Weights of a small class-conditioned image diffusion model.
Training: adamw at rate 0.0011, 25800 steps, batches of 128.
Data: trained on retinal OCT scans (Kermany 2017), 98430 training examples, 33.6 epochs.
Rows from block 4 of a small class-conditioned image diffusion model, named by matrix and row number. Rows with one number belong to one neuron. Each number is 128 + 32 x the weight over its row's rms, rounded and kept within 0 to 255. All counts start at 0. Numbers have three digits each.
After each neuron's rows are labels from the 100 images, of 14976 (inputs lightly noised), where the neuron reaches its highest value: "responds to" is what is common among them; "colour at peak" is the nearest of a few named colours to the mean colour under the peak. Only what is clearly more common there than usual is listed. The data: retinal OCT scans (Kermany 2017).
# fc1: MLP up (model.blocks.4.mlp.fc1.weight, 1024x256), inputs 86-171
# fc2: MLP down (model.blocks.4.mlp.fc2.weight, 256x1024, transposed), outputs 86-171

fc1.69:129086111144120127052090131155161191166133172092182156118129110069098138090094172089093135125129125140175133116144131107152064167124104122188122096140160123167173072100126176182143102149113145123090138079197154149135134161122140144095091167139092090131129122
fc2.69:102155104117124163153107114157147158143084084095137157125102076090196106052024074092135136122089127083121118158082159112116113117113181089135129096088180113078140101120105147128129144123158133144125172134117127158118129082075131151118137132118163073132125130
responds to: finding: diabetic macular edema
colour at peak: grey

fc1.178:183117101161164117071140106129113112108135072116135108112177140167107071153167106153070115126118105126122102109144123152126075130133111097129113139144154093158187132103105163094100112086108145101155136115188148152159127090099098170105209163154060101144188096
fc2.178:151131078164111143173131139136105096131132144120202103101138179190150196113167129125147162151128120159123129121142109110113128150103108090145189125095116074117144108130179181149116134176167087176092098165086132135159154149150154133130101078144153120154097176
responds to: finding: normal
colour at peak: grey

fc1.346:085156135134124059128114115175073125133133158173106087128119087136096166091117148175117144135106114096143133158099119086086128058153101078132086111099138126127185158176161164142178097143206136124130142103157128135161079126142139113122158131148113167168078123
fc2.346:106117114133136106118114132129130073131134145117117127136123125164128154161144079136124164108185112206151129097141140141137134110122132121133123176119149098157124139049100146114127141118122126082119220146118111163027069132152117209114131134147105116148051102
responds to: finding: normal
colour at peak: grey

fc1.646:138110069099082110093143100094123112141161098107091095079137137136068125118092204155100215086153141088165107121102158158098087146114098120126136154108055095125184142127119128188103111114110131120116145182151123149121147089111150072109119062076082180109142095
fc2.646:166116056048136141134136127188112134126065105126155121127148136140129135104087149142142170067132143063101162078084169127172097144096142131136177138079039124168142098180128129127135106136133117153134127166146148078140173156135132206135094121164158134141178123
responds to: finding: normal
colour at peak: grey

fc1.21:094110147128122140108136139111104101119113128122143143119164131100085117071070151140144151143121167034101123130155176141081138137146043083080045190083077119167103182142109114141170174093143160120115091159156154118113164141143087148124120097117151160153108109
fc2.21:117136126114146140124136143168135135124172141134107130123139114114138128120190154168131060156174107156116169175128104128090118156120084132148140104086048187158115116105120152106119132122149134242171168153132130114082149125226141161131121106161109108105141075
responds to: finding: normal
colour at peak: grey

fc1.437:114118086152118102059150104175129175122049138145101136144164117107120122119182147100118158145141157132103137108127158139138162126150117155132141163141188116118097181115075144096106093148100143104155151121088153092104150155155098136130159186098161125200176095
fc2.437:117100099235121111111081183096131079143210098124147107143148106095128114120186143092118157067100119137123081188143084127028150135087121092100164088112159101156140144167142108133140118128125145092149097149112084133168083131078139103143119181174109173128148151
responds to: finding: normal
colour at peak: grey

fc1.669:158130106121129099102182124238150149156199127157133148076137160146109158114115118142107192117154156128160080123097177133089113132178119150103070111149100094170142139129088114120104108101146147095141148134123055126030136163147120156134135117150145136149149119
fc2.669:134142128170115120108161136143144124139122115117147147129149134111139088158088127162132068141105127255102163143132119094153142117200118106124148116154139085127131133113175111147131157105127121159107160117102190140129190134146113126127115115142140099125137112
responds to: finding: normal
colour at peak: grey

fc1.217:116106169131169112111133096075097150112158140086078150110143148096090096099122164143105198131113160088106064110144091169151147133126132137132080130114143139147157123126153135133142129131087164060158116142195070106089148111150111097118118166202112166129124075
fc2.217:132071145054134189121122129099112121105063112118112097136138165160154144167098142128121125109195154106117209084143116127131122110114126126168130142163031233054127117136141124134125126156087134219124122144121000159089158133123155123137121130021158121126090128
responds to: finding: diabetic macular edema
colour at peak: grey

fc1.357:168139164149131103116103146128111141130151113090115117145154149096156149101104131095134103104133151176124122150128135161119089148131135159135151122180077064144137149043118102163088131128068147111156165110114155120113124117146144168096100152158112177103149093
fc2.357:161111195179131156138083167142126175126129112103135120135100122124177169100122104129107103141128114002119151031090101137064137128068154126155026126146067065107120158165096133128136128117147112175146127132137120163192151116160126103152149131099127153114099061
responds to: finding: normal
colour at peak: grey

fc1.649:085125117089142141144067145172122113129090133093152099150116101069087135146114120174105127122128108155147124082181120158130109141142121074109158156139121091112137081101128106161115173098162134118166158201092135167112147068128223143145124097151105134157086097
fc2.649:145130115131149086132182116120183139142142112126166131155126119060167132096122136164116135167141067179151083121126132136130148127139109100140185123156127111146132125139093137111121158109125130130089174105149156137160188075155124144120142140073123162156180174
responds to: finding: normal
colour at peak: grey

fc1.262:133083122107110161041133151175137145135162122079127159091171113106131158096071179112177118153169135099152040128130127164165130135130116098143077123115118153186151133110114129100098136138149113108112116223116109084096118112142143139120125145099136165158083097
fc2.262:123117151132130125109147150149133064150140124096145082101113205137141157123075199191124134080136125118146135118102150114102086143143183177107170162139067137059147102126094108129095151120069125116124183128111065241111201116081129102148111115149151121117084109
responds to: finding: diabetic macular edema
colour at peak: grey

fc1.51:095086179119093130089089113083131083128136110113124094147138126111112144061108170132150117146061165088133120109163173162122104102117167072062034161157071142116136116181124134162149137185132124118112100148191129145146130119140168150133114187144074152144114107
fc2.51:137107126092131157130143111129146189120169161128121143124162101105106207117173157110120162141109143111127105141160128130111111109126117120118226145212173115132135111140099125144140122139085146205126124123121160132126108140125092137157119147107093158172124018
responds to: finding: normal
colour at peak: grey

fc1.662:103091105112110142067154104129121103157178082133120132120187141123137159146049207135109182175147142120114088107141184140113145122097162069096090113099049117149123073135085127107153122177145088119092072231118156080117127091114121104155107123119123159153099113
fc2.662:116135032140120082124086227100119127151146136126140108120123128150102089128077080117124169103112149177117190146107124136103118142134131089113200110043037094174116093139130104135137127125106145150142066130124123098137126142126138166132133117084099076133124095
responds to: finding: diabetic macular edema
colour at peak: grey

fc1.383:144122147117118128141146167158115135092100123151033159143141221099077153174103061112072117216131118154040083141162135112115112114105127112143166109139070122107198154078145121090148124190084106111127131126111140052127101087139121180112114161122134089122185113
fc2.383:098165116149089162123160087141137085104152147146059135116155172135169155184132170169127100149070107255151144076101142127157135121142112100161094121153033100141137111121143120095105133072153134113131155128151132116113129112125099080107133162113161081119080149
responds to: finding: normal
colour at peak: grey

fc1.362:139143118168095104148164189137109116165125107115110109075185138105079146159090101098166114124027213109172086129171128192060132129118139074081212135056146128117125136108048156136164150129168137116114157160076112131107144111153123120165153188122157157159096118
fc2.362:120119122115113129136095147165128128115111108114129138133142141128082129117086136122125087144229105145137176121155114076143104096158139125136048052096201092140119145112111131125139139109187109091120161119099077164086164165145145135109135129188116111117138126
responds to: finding: diabetic macular edema
colour at peak: grey

fc1.354:158166167150156091205135117231121124057112096119074148109075097119140083156110076107157175156180131157103180145112128103084165138101114090096049126133115117177146125118144106114135101114132184117162071112178121163095143025107081081119154179142084096045174118
fc2.354:135125103131126089127181153219175101133162153086134123124117115095191112162089086117117213179107101111169083125129127127214161099150076106080165147111131087068201157146121112143153130138133127140130017153128117120107133155187173132105114132097136122128153177
responds to: finding: diabetic macular edema
colour at peak: grey

fc1.359:103060130090097126134107117198113110103118082158130124069140114125050115127120138149117081117124125125107151136131184152120111119140120132121134145138146105139161147116110126121165128097138184119075107160120112149152170120132119184077138102205114158179160113
fc2.359:144151147138126079115153103199085196124204098111128126141175129151132113094119127151088074126175165169123161170157125118114132115084110122094155084111059130121135121182102127131137168121135131110138133100135124087179130151229115093129144111141129134177180102
responds to: finding: normal
colour at peak: grey

fc1.596:123114109152160136131160150107093122152136140128074133119110108056131086127120144126031101129139111143167127112126090205161089129093147109157107142132117106060147087112156143153135184080139105121152126176067138158138152089092207116149114150196072149147128106
fc2.596:149121074153119106082042144117169046178158101157126098124075123127112148028204175116133115110106161105128128152103145140080066113141073085149123135073082153146137119113119123112093180167064121143133178136190133124190145140125114096168142114090132187157125152
responds to: finding: diabetic macular edema
colour at peak: grey

fc1.642:146147084109208076139128144088137112130179161155098156110156116119123067166160159129127108129134122083115090163136070088162078118109081100103097196128115111144075130157109146149110183130161132037156136144155133110158162065027162133143103078132100127129121075
fc2.642:151109104116134124130127122128132161148135153123149129124138114146153121090182078209131154151144108094122180021138048131076136098160105128135185056158144126094127147154120118122157118124143151198105138137129203126154122127109132093117123128076137135137064160
responds to: finding: normal
colour at peak: grey

fc1.68:096104118112098144036117137127132130184144099170124123116143122147144137154098155113132134146168101102110061106140189131140164094063186102096106111080137152140114070114082115107182112156141077132097081209107166091175148116173077117151087120110151122151129133
fc2.68:121140107121115169119121127110107108123145105139142092111173148136058104184129097113130151148072128144128187122087122121163113133139201086142160099091163189119121169155164134082143127143139150159119079160089153097174112132169147148165122127104083092127097139
responds to: finding: diabetic macular edema
colour at peak: grey

fc1.119:137119181136121102087121122080081159155158132115157185193170104136107141116128137176071103179119137170070073094114150113153107140137122135133160112106096143131102135146126141076133126106129160049142098119089104078095121154083089134157173191178159127139144086
fc2.119:108140167161138123120186166131118073131183106111141111156128173162119163115164141077109180066174143187111118083090135095037123134119137146105151079178180155143153102169157111100118131124175129193142112098129179134195106107122142085126124134124160160153054135
responds to: finding: normal
colour at peak: grey

fc1.399:095103169097089108100065080119115165163060103138153170128167107111080111080127142159106140146114149095117097060133190131137134132142119132105037148073106141111100114088071118120154130088127146114151155131121115108074116143127068147100158139092135137188124121
fc2.399:167121086174157151134128120165159156107172137140124145131143154151124176138255142110137245140130144080105109159106092120120145108113086101114174093038166135130148148090153143121151170126135141239116102123124148101151155098083129111120119134181128139135154141
responds to: finding: normal
colour at peak: grey

fc1.429:117142171181061100133176165137113153125120151160107092131122095162121172098066158173117135178136174131142105100127157100111082062171111131102136138143113080180220105165188136143130159140175134074131114136183115091194129075159156074126134145124120152139146088
fc2.429:109149182166124076145071104086119127134100126127136102128114068151128168109096151118127121078109111074162144152167167101146141093161094152160136098174147127135115126130141132126117099127124137194105169115179091107156199120051095127129136136115159140113144160
responds to: finding: normal
colour at peak: grey

fc1.709:153142164098120129110108128071124094105129130126095148163141151111093106166094137133111165139167159143082057202170136147153106094113104100102152135061077034175155150136160127081162165121098124075107114139121130129061172083099108079144107135127103177126106086
fc2.709:142133129084091147140142149150095112123157114132086112089086086114113188124163177110130153162108119187100085103098171116175121153076179097129054137123095091184153122133121134117138119174105122136116167144123116129207168127146138150119118105133116064140153111
responds to: finding: normal
colour at peak: grey

fc1.269:127150123154127116112165132138109091139121111152143124139141164148102159128138132128173114084087122053146140125134187103160106077124123160103194160125155149118079096118084162123118143135140173112088176148086105135163091136126023105132066122121088127148126111
fc2.269:168124081098134105142050096142124120138043133138121127112124146118121141134203162114144142129204158151139123138061103126134112167110133131150034126137134120073133123123127115119132105127095141165131139123142116146073101122151123127162108120130150130143118096
responds to: finding: diabetic macular edema
colour at peak: grey

fc1.717:118134134146176071143084145175113122154121148163115084174182130104114128078076121172099106142095110097120129105073118134148129141152121124114182164106071087146119105111164111124087097149131153127196140109130133120116082147190128011134150180161117136132112115
fc2.717:152123103097111073146158118154118138127195135137125096128152124147091104133137136085133115149215139051153123107113142121110140126133144124123148156106031141082166101085084148142099163165167116162116155156110106151141112128136145152134115143053158141109151133
responds to: finding: normal
colour at peak: grey

fc1.408:145085104207187116105120140131168112139100150108147128131164148085177159105128184179145109194152093154135092124115102152125105182145144115126152154091101147073126093065110165126064103113134091137109162166122162153114140137123128126083131151103096147128065134
fc2.408:131124173236121186160121117105116086140227130127138161125156117095098081107070128117161156180174152070126113047128149125140143122134147133104125200117059161105109133136151149123170153125121122094124144129143135166162146162081128116114124108107150122113082134
responds to: finding: diabetic macular edema
colour at peak: grey

fc1.314:094108045074133087135152143155129168120058110113073160133170169121149104098107109107113119150089125105106122161136120088106162136103125086146188168102137094163130187093073166124116172170113187072115116131097130107166082125106084094103143151167087145113171086
fc2.314:145116136136136146124063150134123128120143170104117118129162141123129124146133150174196202170099152053132153050099170089131103109064141143084074143117149068079127112108138081127093130152149101105111135120135125074089160150109112151115123118034139128120117155
responds to: finding: normal
colour at peak: grey

fc1.746:104111143183173127131145132165038138112147153159127171189109105131158113115126130141127040165114086160089095133107146113102126111109164120118159165120161104112096134132149143099132173154085145090110052150105155117176149067124092112176165141156159139128157094
fc2.746:112116075135128150117102130218133110118099119132128139111105141111153095124173156103135091121111112071109168000114132120173132118113124131091043125098173145127136110114146118110119122121098122134130157129142192122161141109112122109121126117077145119149150109
responds to: finding: diabetic macular edema
colour at peak: grey

fc1.486:131176077090172065081118109165132190168037192138148153147148117127124123118129154121144134137122119136117126130103138110110109112185083100096103205094131115164085138158123128140121145108203129105122098105172197103145124110143120098176107092133148111092069086
fc2.486:129116131145100201132134151050107163148235113148147133117120129128144068113061101147120149151119132153135201122092128134106153089064127098124126152143162097166135135113161127113114125119114128122136159134116060104172131123142139212138128116123127080131114188
responds to: finding: normal
colour at peak: grey

fc1.173:114124174133157130132099125088136095165149121096115113128112106127181092123113122153142120076102131113155123139186136130181080127152124152138063168128079102122130084158125144105123171117174069107151153143157130135208097131118106143096116159128087143127130107
fc2.173:116125122038135160125035141130143068119130135153133120091126142110062084095139137122078186107172150189125105090153142106151091161142109138137096111106069083135113154036117129152104125124133109138102109111145076151153147083074084109139120130190121165130141127
responds to: finding: normal
colour at peak: grey

fc1.661:109167134146125106132107204126138162129073177126128120112139092155130142086115100114150096117144092139100167154096124176121132120195136144097145153189097134092133147048099098153130179144135193123124117055122175095111162132108096158168112127129183194131126108
fc2.661:137119179169126157138101086057129180132136123138123129136124097164093175095090136127113135092120131107149199140112156113171132161120147159152177147167098147150136123121140120112134131145136118158115099126140117104187209109001125120129123112152062140131110138
responds to: finding: normal
colour at peak: grey

fc1.300:109142116218076116113080123159093164112072133181111109128089151118129091133125150158166099107129135179133127072087090130123122129097129144108126193034234162144090148127150129104113142150141152113149098110120135120127129076083175106114142173099120154107151113
fc2.300:103153142127122115085105166181147156145165130107107141125089139110130140166173112149121084093126091177162099174130109140130129144165130128121180153085181181127096129185128137146119194135132178145113028162114177089097160167150131162141109127166077072074149176
responds to: finding: diabetic macular edema
colour at peak: grey

fc1.259:160135129126136133100147103183080158174116139166107109178136118132081148120151176160122168137139137158130086137097138110129193090127096125189079075143153110173157155060129173053125127101108097119103152144139193124109177137132144111103130148081146140136130108
fc2.259:117107123082139135135094131185110081119108132115128152132105122121077130102084132151126127159118152096167133156193119136124125128168131105104162163095100130087106143134117100131156131068162112207122141137138122175110148131070114186092136145168114088134126138
responds to: finding: normal
colour at peak: grey

fc1.419:108125146123098150127117148116071112113067125119129161114122139080131099075052162128144115156114109063131089148145166109161114116118090056087092207086063143155109125156128126129142153152135151121080126137159176106172222133139133165137132136084127195126089118
fc2.419:100101122050121155114138161107148143125196147142112099122118163132112142171136111162149183148132132119142128157096107136088122150108159117137230069150169184104110125104132148119128110113149117207123083125116142118108115118214127141139110123160123062108149061
responds to: finding: normal
colour at peak: grey

fc1.208:139087189169124130157184120162145112150141099122045121113088127105111090153141133145100137099129132174175069123128092138112207113117174124167145140086103129126149123154158140143170107145146166079169108097130137097092100042093148146103153132139120155109191088
fc2.208:106126115190136134130116109109166127154087127092112107147098128107156165123103145077088181090130148172144140153133137116188137147104194077156130123076139162111113152155127087116076088114151116173102130138151159079125157143113151121119146143191151187107066179
responds to: finding: diabetic macular edema
colour at peak: grey

fc1.508:116154087132155094162194150178097140131123167166084126147106155110158114149132138091089095142123077120047135155134112138110105088124157082142151163099047120064100149127167117114146131135124081090191065108199128152169044090062173141095089125160132160109164083
fc2.508:126138195130128128141127111124121102123206140097128138140121085160154110140171109143132095090085128124130137091099115141075131116066111157141138114085000090173122110165173125141126127115097139167134034121130140115224097136055128181109123141156182191124137144
responds to: finding: normal
colour at peak: grey

fc1.55:135145061088174078145199143133125126139061137128106115114139130099129123127086104143130108148193095181125032142143100130142184146146185082136122142106118163089113088115089118146122087150151115047173121139128097123128121094106115084122093147166129145099123053
fc2.55:135170061084132126129112159075122158138204113127132108112147141138150086136035096114120145138095120057136222156170082135063141109113128155137109094093140144084111114112103108118120119150140135165101116121125134129101146111164144158127156140046092121151098099
responds to: finding: normal
colour at peak: grey

fc1.64:122083116117115094086107084155114152175104139146121177173164138167077115098125166117126171123142126142121116150100105092138154098138101165197188122106077136158095158074103196140108132164056133125132144096093149139122196155116127142119120108109129104202163123
fc2.64:143116212043132090141023142185134120132063096131147109129148133112146147133084081098125185100128088184136094201165147145077139136195132149154060098095041169158148131134116149134122132129168139103110151144122149157078130103129139222119159111130101136122073091
responds to: finding: normal
colour at peak: grey

fc1.139:151216112130111088204095153172121130152139123141110101112122144135176103132155088153158148107162140118161123114120114141112119155127095096158050116103059114151091180090125165147127142139144046111198159152081143151157180120145126108133143087072129154119128113
fc2.139:181137112122113150132172092143119113104105127144092099109150121154113106076122092152122159162115141104138160147113145096190150135173085094097239137127057104084126177175117136166125165103106138157135179138156132123105150157195112158100125099169125122112174141
responds to: finding: normal
colour at peak: grey

fc1.275:096067122158148046123134120117103123182075113156105141147142125124120139109014145156075101185174150134095076107120124138113086118149143115109131143086091078142129121105112115131126102169131143050178099169112111090122128146062108176090130109111136168154151084
fc2.275:130094235144109155099069138131129160122127112151104136134116126114147109125183149088114058059149124122134140062085111142129105129132106116128075112180166205139154156144153100150102122132158128142133108105148122017251120142125120174122135101155075122148106175
responds to: finding: normal
colour at peak: grey

fc1.216:170081109165123135068127086160152100130070112112113100128136163088142053185109173117124160142079163210070106125139118110116182126113134122113072110150176171079136159107135141133120129147126137124113116144123172147101083087129150143100090109133119112138137128
fc2.216:128099105144103097131161112211139174130208092137171140097126107137121162152162156106097094145179141106159111165113158149149110131082171130132166124101177130205116127107135131134104156094088140144123123130115201182120073137181161172125161106123096147101134116
responds to: finding: diabetic macular edema
colour at peak: grey

fc1.432:117117139214106105108140135073143119132138151105108123148151114086115120115121147152093175161141184163101113163107147120157146081189121156094121135108173092153148105179152109106125081121128155112123134103144160103132116104129147143138120187122122190115153108
fc2.432:131115080255119152131129146101128040138160108120120124126141132155129111139118085093142068083072131125156169105169063128075138123150118106135062129158154146120115127093162154138093136120096122157151155146116092144148147122088126092135118152163141113135173130
responds to: finding: normal
colour at peak: grey

fc1.548:164061141162123153091141181136167150143081138058154151109144077136147093121116144106070064127127150155164092106081092130143088114129162138164173140087099120110115092091142153174137128070130162102167133141102118147158116112133183067150101170170129126179193107
fc2.548:129158160113129087138112107106131104177169139111126109133064102149113238071148175083164110086153136064118156137165155171102121128136089078133069130174117129195097131171118119134107135145068125154136115132170090164100101124194127198134121145101168225138104109
responds to: finding: diabetic macular edema
colour at peak: grey

fc1.443:094093102124150145146143128167118103159157072102075134142127166115109119123145084129097157122083127122122098152210155122100089139086145128130102151102075171100155114119145154145143160121080131097150112117126148153128111092065131194108133155104053155143119096
fc2.443:162101169200146091149130102108152103086092137122106137151094122123132140122126135101118093093094138126180169072230152113175129151158073089110122087151042119115095121155154093100126139131085130120120119118136100165124186149085149073142117090133137123113138155
responds to: finding: normal
colour at peak: grey

fc1.49:117136246179127115113081168096158134129130166099097146133142110168141149089109102124136104163122085138077124146138145181134124145137175164101103133118146143125154100047127106146132104138123166123141149126129179128138170124092111168123058123145144168115107103
fc2.49:125116154124123126132174125011113163153111099131164131154133151169127121111124184138111113098135100027087143041128107120135110122084188160149153127112136196128157121108151100171067109155140132196110096118131138068139159121075094128114132099059118139133131081
responds to: finding: diabetic macular edema
colour at peak: grey

fc1.424:059151123074171129111108140170119122137111158151103161116143145129103113145076096133115094121091137134110092113105108109089143111186058056116089222147164141146112136166122121103192156116138188111138146150125154045088131112129095136174146148187146123108083116
fc2.424:133138125063134157109151125161122143152104117139146107145122139090168062104087146130121053120131129105134120130105103144096105141144093075127108143067151107161117100114160140137113108115135107182120182111132125169093145097136092235120116170101118125130129140
responds to: finding: normal
colour at peak: grey

fc1.65:149087167073101119109115118138135188129112122157111130120150152083119137109107113180123175146152146159179183071157159117125120118191089138172126123126111085152108112094104132108119089179166151116144128117181169102046143148134073105071099119157118116108123112
fc2.65:152100138009121092156083119140126174130104136146098132117092124151145092080134146093130155083059145164127119096154114111205111130115159154099089097103136124141124160124120099168120153132109121137126123135125100103122138068103111105143158111143150166122145160
responds to: finding: normal
colour at peak: grey

fc1.129:132095119174154135195103146164089119146134091121126123135129113132144177131195101138075144164147140167124058157093106133115177102117093140142141076114174136168095144108173153087111132119142109121148140119124119168161149112154129148131143111129093119133112131
fc2.129:127102163128138137121116113124125120104119128110120148144132078151106067164136090110164119158082100175111086067127123130085147142059115135169132083121194156101150127058131141128104136169166130114137132141118144124072160143108096111099147139149148141139093149
responds to: finding: diabetic macular edema
colour at peak: grey

fc1.440:151154102148119095180126187170065142152064139130117098159110135165081114093169066115105080088140091133121121152089123173143166115146114126134147169140173121127084142050087085163133132129130191116123119042111126111096179148133112185154130129151158167163134120
fc2.440:145119178122111116117114082044125169103153119129137153116095107118142123109190065084130086112092085129140092133146104130132142123147077134075127157146192127171122146177113115122127104125145130133163146113137119143241184139099122095118124152185139164115118129
responds to: finding: normal
colour at peak: grey

fc1.499:125112153054088078139151088100116160122141122170108132115169108076112170137209156134135108101126162144134123137162122099115121099116124114134069089087130188163161106128155142090103157125117101121121068098123107161138145111068141114117192132157123135126156123
fc2.499:143120136115130065131087183104135119129088137124157127136117105141160103139255177106156185156118110120115053028147138106166156108114107106124144155092090167117107157115096163127133136135113110184153082115131129097094127108131091140155120138143104124136132086
responds to: finding: diabetic macular edema
colour at peak: grey

fc1.183:157117113093123082122097092138104111100135139137095147126104134144086125113099084109142119131067114077119139098146113117096127144087104150122098164181094105134163158135087136154161139180172077120103163120130141097070077126139134138082101129161108081164097120
fc2.183:117148109095116125102158126134128125156127135102112148113105170133169144120099089123122159120174112149100148142161139119190128104063121131132104099154086062118127095173137098127076140138112118124125174124116090182096056121135125202145139107129115140105089120
responds to: finding: normal
colour at peak: grey

fc1.56:146097154140139122161112138114130098125117129218112139137100159117188092101105110142150128169096175169133117111153216178114180102156194189098173123154128176131113131132181106170084088159047074115121125132134126112096105085164199097123111121171080219147108113
fc2.56:130157177110129149102098141109143031115118109131147138129124156138085175132195112103131114104098111073133154118123089139128119129191159119142218114163133162120104112165100160152144117132182140132141180129096150145068089123176113096115146128166118183159133116
responds to: finding: diabetic macular edema
colour at peak: grey