A small class-conditioned image diffusion model, trained from scratch: adamw at rate 0.0011.
Rows from block 6, named by matrix and row number. Rows with one number belong to one neuron. Each number is 128 + 24 x the weight over its row's rms, rounded and kept within 0 to 255. All counts start at 0. After the name is the row's rms in percent of the matrix's.
# fc1: MLP up (model.blocks.6.mlp.fc1.weight, 1024x256), inputs 64-127
# fc2: MLP down (model.blocks.6.mlp.fc2.weight, 256x1024, transposed), outputs 64-127
fc1.59 127 [106 146 106 180 132 158 153 134 101 178 148 123 124 135 150 161  98 192  82 167 136 135 115  96 117 155 123 156  90 180  99 167 150 140 111  98 107  96 176 124 123 130 127  88 138 140 131 150 169  78 125 113 111 109  82 129  97 130 138 113 134 117 122 148]
fc2.59 119 [154 145 142 125 125 125  94 112  81 103 127 163 106 167 152 139 121 124  81 105 157 121 126 116 109  87  99  97 131 150 126  62 122 123  92 166 105 113 114 109 118 151 132 151 112 121 152 167 121 133 136 153 127 122 158  51 130 144  86 162 137 118  86 129]
fc1.60 095 [106  98 119 115 117  80 144 144 112 118 117 133 123 144 154 117  87 162  77 134 138 161 152 142 108 160 137 117 102 107 120  93 150 107 128 143 145 150  98 138 104 139 120 119 137 113 112  97 122 120 129 124 126  80 117 188 151 111 146 104 158 110  99 139]
fc2.60 107 [142  89 154 173 108 143 104 136 169 137 151 130 127 127 195 149 117 154 109 116 107 121 132 131 175 135 130  88 119 162 120  19 122  86 116  92 116 129 139 142 144 126 124 136 142 133 144 119 121 130 106 120 125  91 139  82 131  98 142 126 153 129 129 129]
fc1.61 081 [110 113 145 162 128 112 109 133 132 137 128 126  85 157 108 159 140 101 118 133 104 100 143 138 198 140 130 128 129 151 131 124 131 108 108 165 140 129  85 115 152 106 114 118 126 152 136 129 102 100 144  86 123 139 144 115 101 142 128 100  84  99 169 124]
fc2.61 093 [114 121 136 130 132 151 158 149 179 114 104 102 126 119  83 120 150 147 173 131 122 127 126 122  60 112 130 141 125 107  99 193 115 162 121  86  91 140 123 123 135 124 148 139 117 150 116  92 175  97 138 131 100  94 142 113 111 131 152 123 106 152 163 112]
fc1.62 154 [120 112 128 118 152 130 133 131 125 143 156 136 138 141 130 138 133 132 111  75 142 153 150  99 120 127 188  92  92 119 145 112 137 122 140 132 117 154  70 117 118 112 105 116 128  80  86 123 133 110 104 110 155  92 100 121 100 133 129 150 106 167 120 113]
fc2.62 093 [113 141 134 111 104 134 125 115 118  89 116 133  81 110 191 147 123 121 120 137 138 147 135 122 192 171  99 148 113 147 162 114 151 137 141 171 126 142 144 118 119 133 145 136 117  86 126 108  91 128 164 134 127 179 141  60 131 142 151 119 139 117  83 117]
fc1.63 113 [121 189 153 119 153 127 105 139  58 150 104 124 107  99 121 130 122 240  99 136 146 150 116 115 114 162 132 121  95 108 127 136 132 160 128  95 117 128 134 145  98 143 134 131 118 119  77 126 116 157 144 143 149 118 136 162 150 103 147 158 167 116 108 170]
fc2.63 131 [109 132 111 138 101  66 185 122 105 126 120 130 171 162 154 149 115 125 145 121 124 139 142 126 130  73 144 148 126 149 146 124 102 171 122 188 134 115 127 123 141 127 156 106 124 131 127  83 107 103 115 107 101 112 115 112 126 152 106 111 102 126 165 121]
fc1.64 111 [148 130  78 143  95  94 136 156 114 143 106 147 162 107 149 148 100 155 125 149 138 143 104  85 129 119 116 121 130 101 132 136 105 145  78 123 127  97 170 161 133 124 123 167 103 110  98 174 105 137 123 114 122 102  92 132 151  82 116 161 158 127 142  51]
fc2.64 092 [101 128 108 130 140 164 123 124 143 119 128 145 204 137 160 146 189 153 179 111 173 100 144 133  80 146 123 116 109 114 108 125 128 117 116 162 133 134 106  94 136 108 132 123 131  79 117  98 127 151 128  75 121 164 111  64 122 155 143 136 132 124  86 134]
fc1.65 103 [108 129 117 142 144 146 142 135 139 114 109 114 145  57  82  79 124 110 112 137 146 140  99 119 129  77  88 141  95 151 169 137 140 161 155 115 148 113 119 134 126 215  89 131 164 160 135 134 155 118 163 113 145 141 146  98  83  74 117 158 149 127 125 110]
fc2.65 107 [131 138 133 169 135 114 159 115 123 136 124 144 150 150 115  99 132 109 122 158 114 107 144 132  82 158 147 155  99 131 141 104 126 158 124 121 141 132 136 101 111 120 114 127 130 100 136 147 139 123 126 120 131 100 122 142 117  47  90 102 120 130 129 133]
fc1.66 088 [146 138 134 143 114 133 113 159 100 126 120 112 107  71 149 132 125 163 107 175 158 153 133 121 157 145 110 103 121  79 168 214 125 159 158 137 122  98 149  94 126 157 118 104 149 108 129 127 122 102 120 117 121 138 143 159 110  88 166 107 140 160 146  87]
fc2.66 090 [158 186 111  88 122 105 158 126 150 140  89 135  69 162 125 140 111 154 128 132 118 143 150 146 159 149 126 109 152 173 138  56 106 159 116 126 118 135 119 136  95 123 133 111 147 115  98  97 121 128 103 157 133 151 117 156 147 173  69 172 117 115 161 105]
fc1.67 106 [127 179 134 133 119 154 121 158  57 139 149 121 146 120 161 128 163 204  95 106 137 109 107 123 147 118 116 108 116  95 147 114 107 126 156 129  33 105 112 106 137 137  97 141  95 142 126 117 125 164 106 143 140 118 132 124 145 103 133 172 147 129 116 126]
fc2.67 115 [ 96 148 101 142 118  86 146 138 111 134 123 133 145 156 144 123 133  70 105 133 103 123 142 126 114 141 127 156 129 124 144 106 127 169 124 150 136 141 126 118 139 121 132 111 129 134 134 105 108 125 127 141 135 152 129 186 147 119  95  88 120 121 140 134]
fc1.68 069 [163 120 132 148 116 187 118 158 122 109 117 130 107  94 189 121  87  78 139 129 130 143 124 103 133 199 121 145 104 149 126  93 141 126 139 114 125 143  90 143 105 104  72 116 136 160 129 136 111 119  99 142 114 130 142 149 122 145 152 121 132 132 140 133]
fc2.68 092 [191 105 119 115 109  80 103 123  53 137 145 119 104 110 171 138 150 157 155 133 122 107 127 130 135  83 118 122 127 169 150 162 103 121 142 114 152 124 129 145 142 110 136 127 122 131 146 131 126 120 140 172 116 155 134 168 149  86 117 125 142 114 128 106]
fc1.69 105 [177 144 121 133 136 195 114 134 132 139  89 131 114 105  78 131 153 114 100 128 104 138 142 123 151 114  87 103 145 146 150  88  99 153 142 153 131 114  91 116 191 118 119 105 100 131 104 127  76 181  70 128 133 129 137 158 129 135 112  97 126 142 112 143]
fc2.69 093 [115 151 116 110 139  73 121 128 157 142 139 120 217 113  56 132 183 206 145 124 124 138 122 128 182 148 104 156 127 148 152 180 138 109 142 131 134 125 110 124 117  91 105 109 130 134 115 165 119 125 157 115 173  85 113 185 128 144 128 147  92 138 180 125]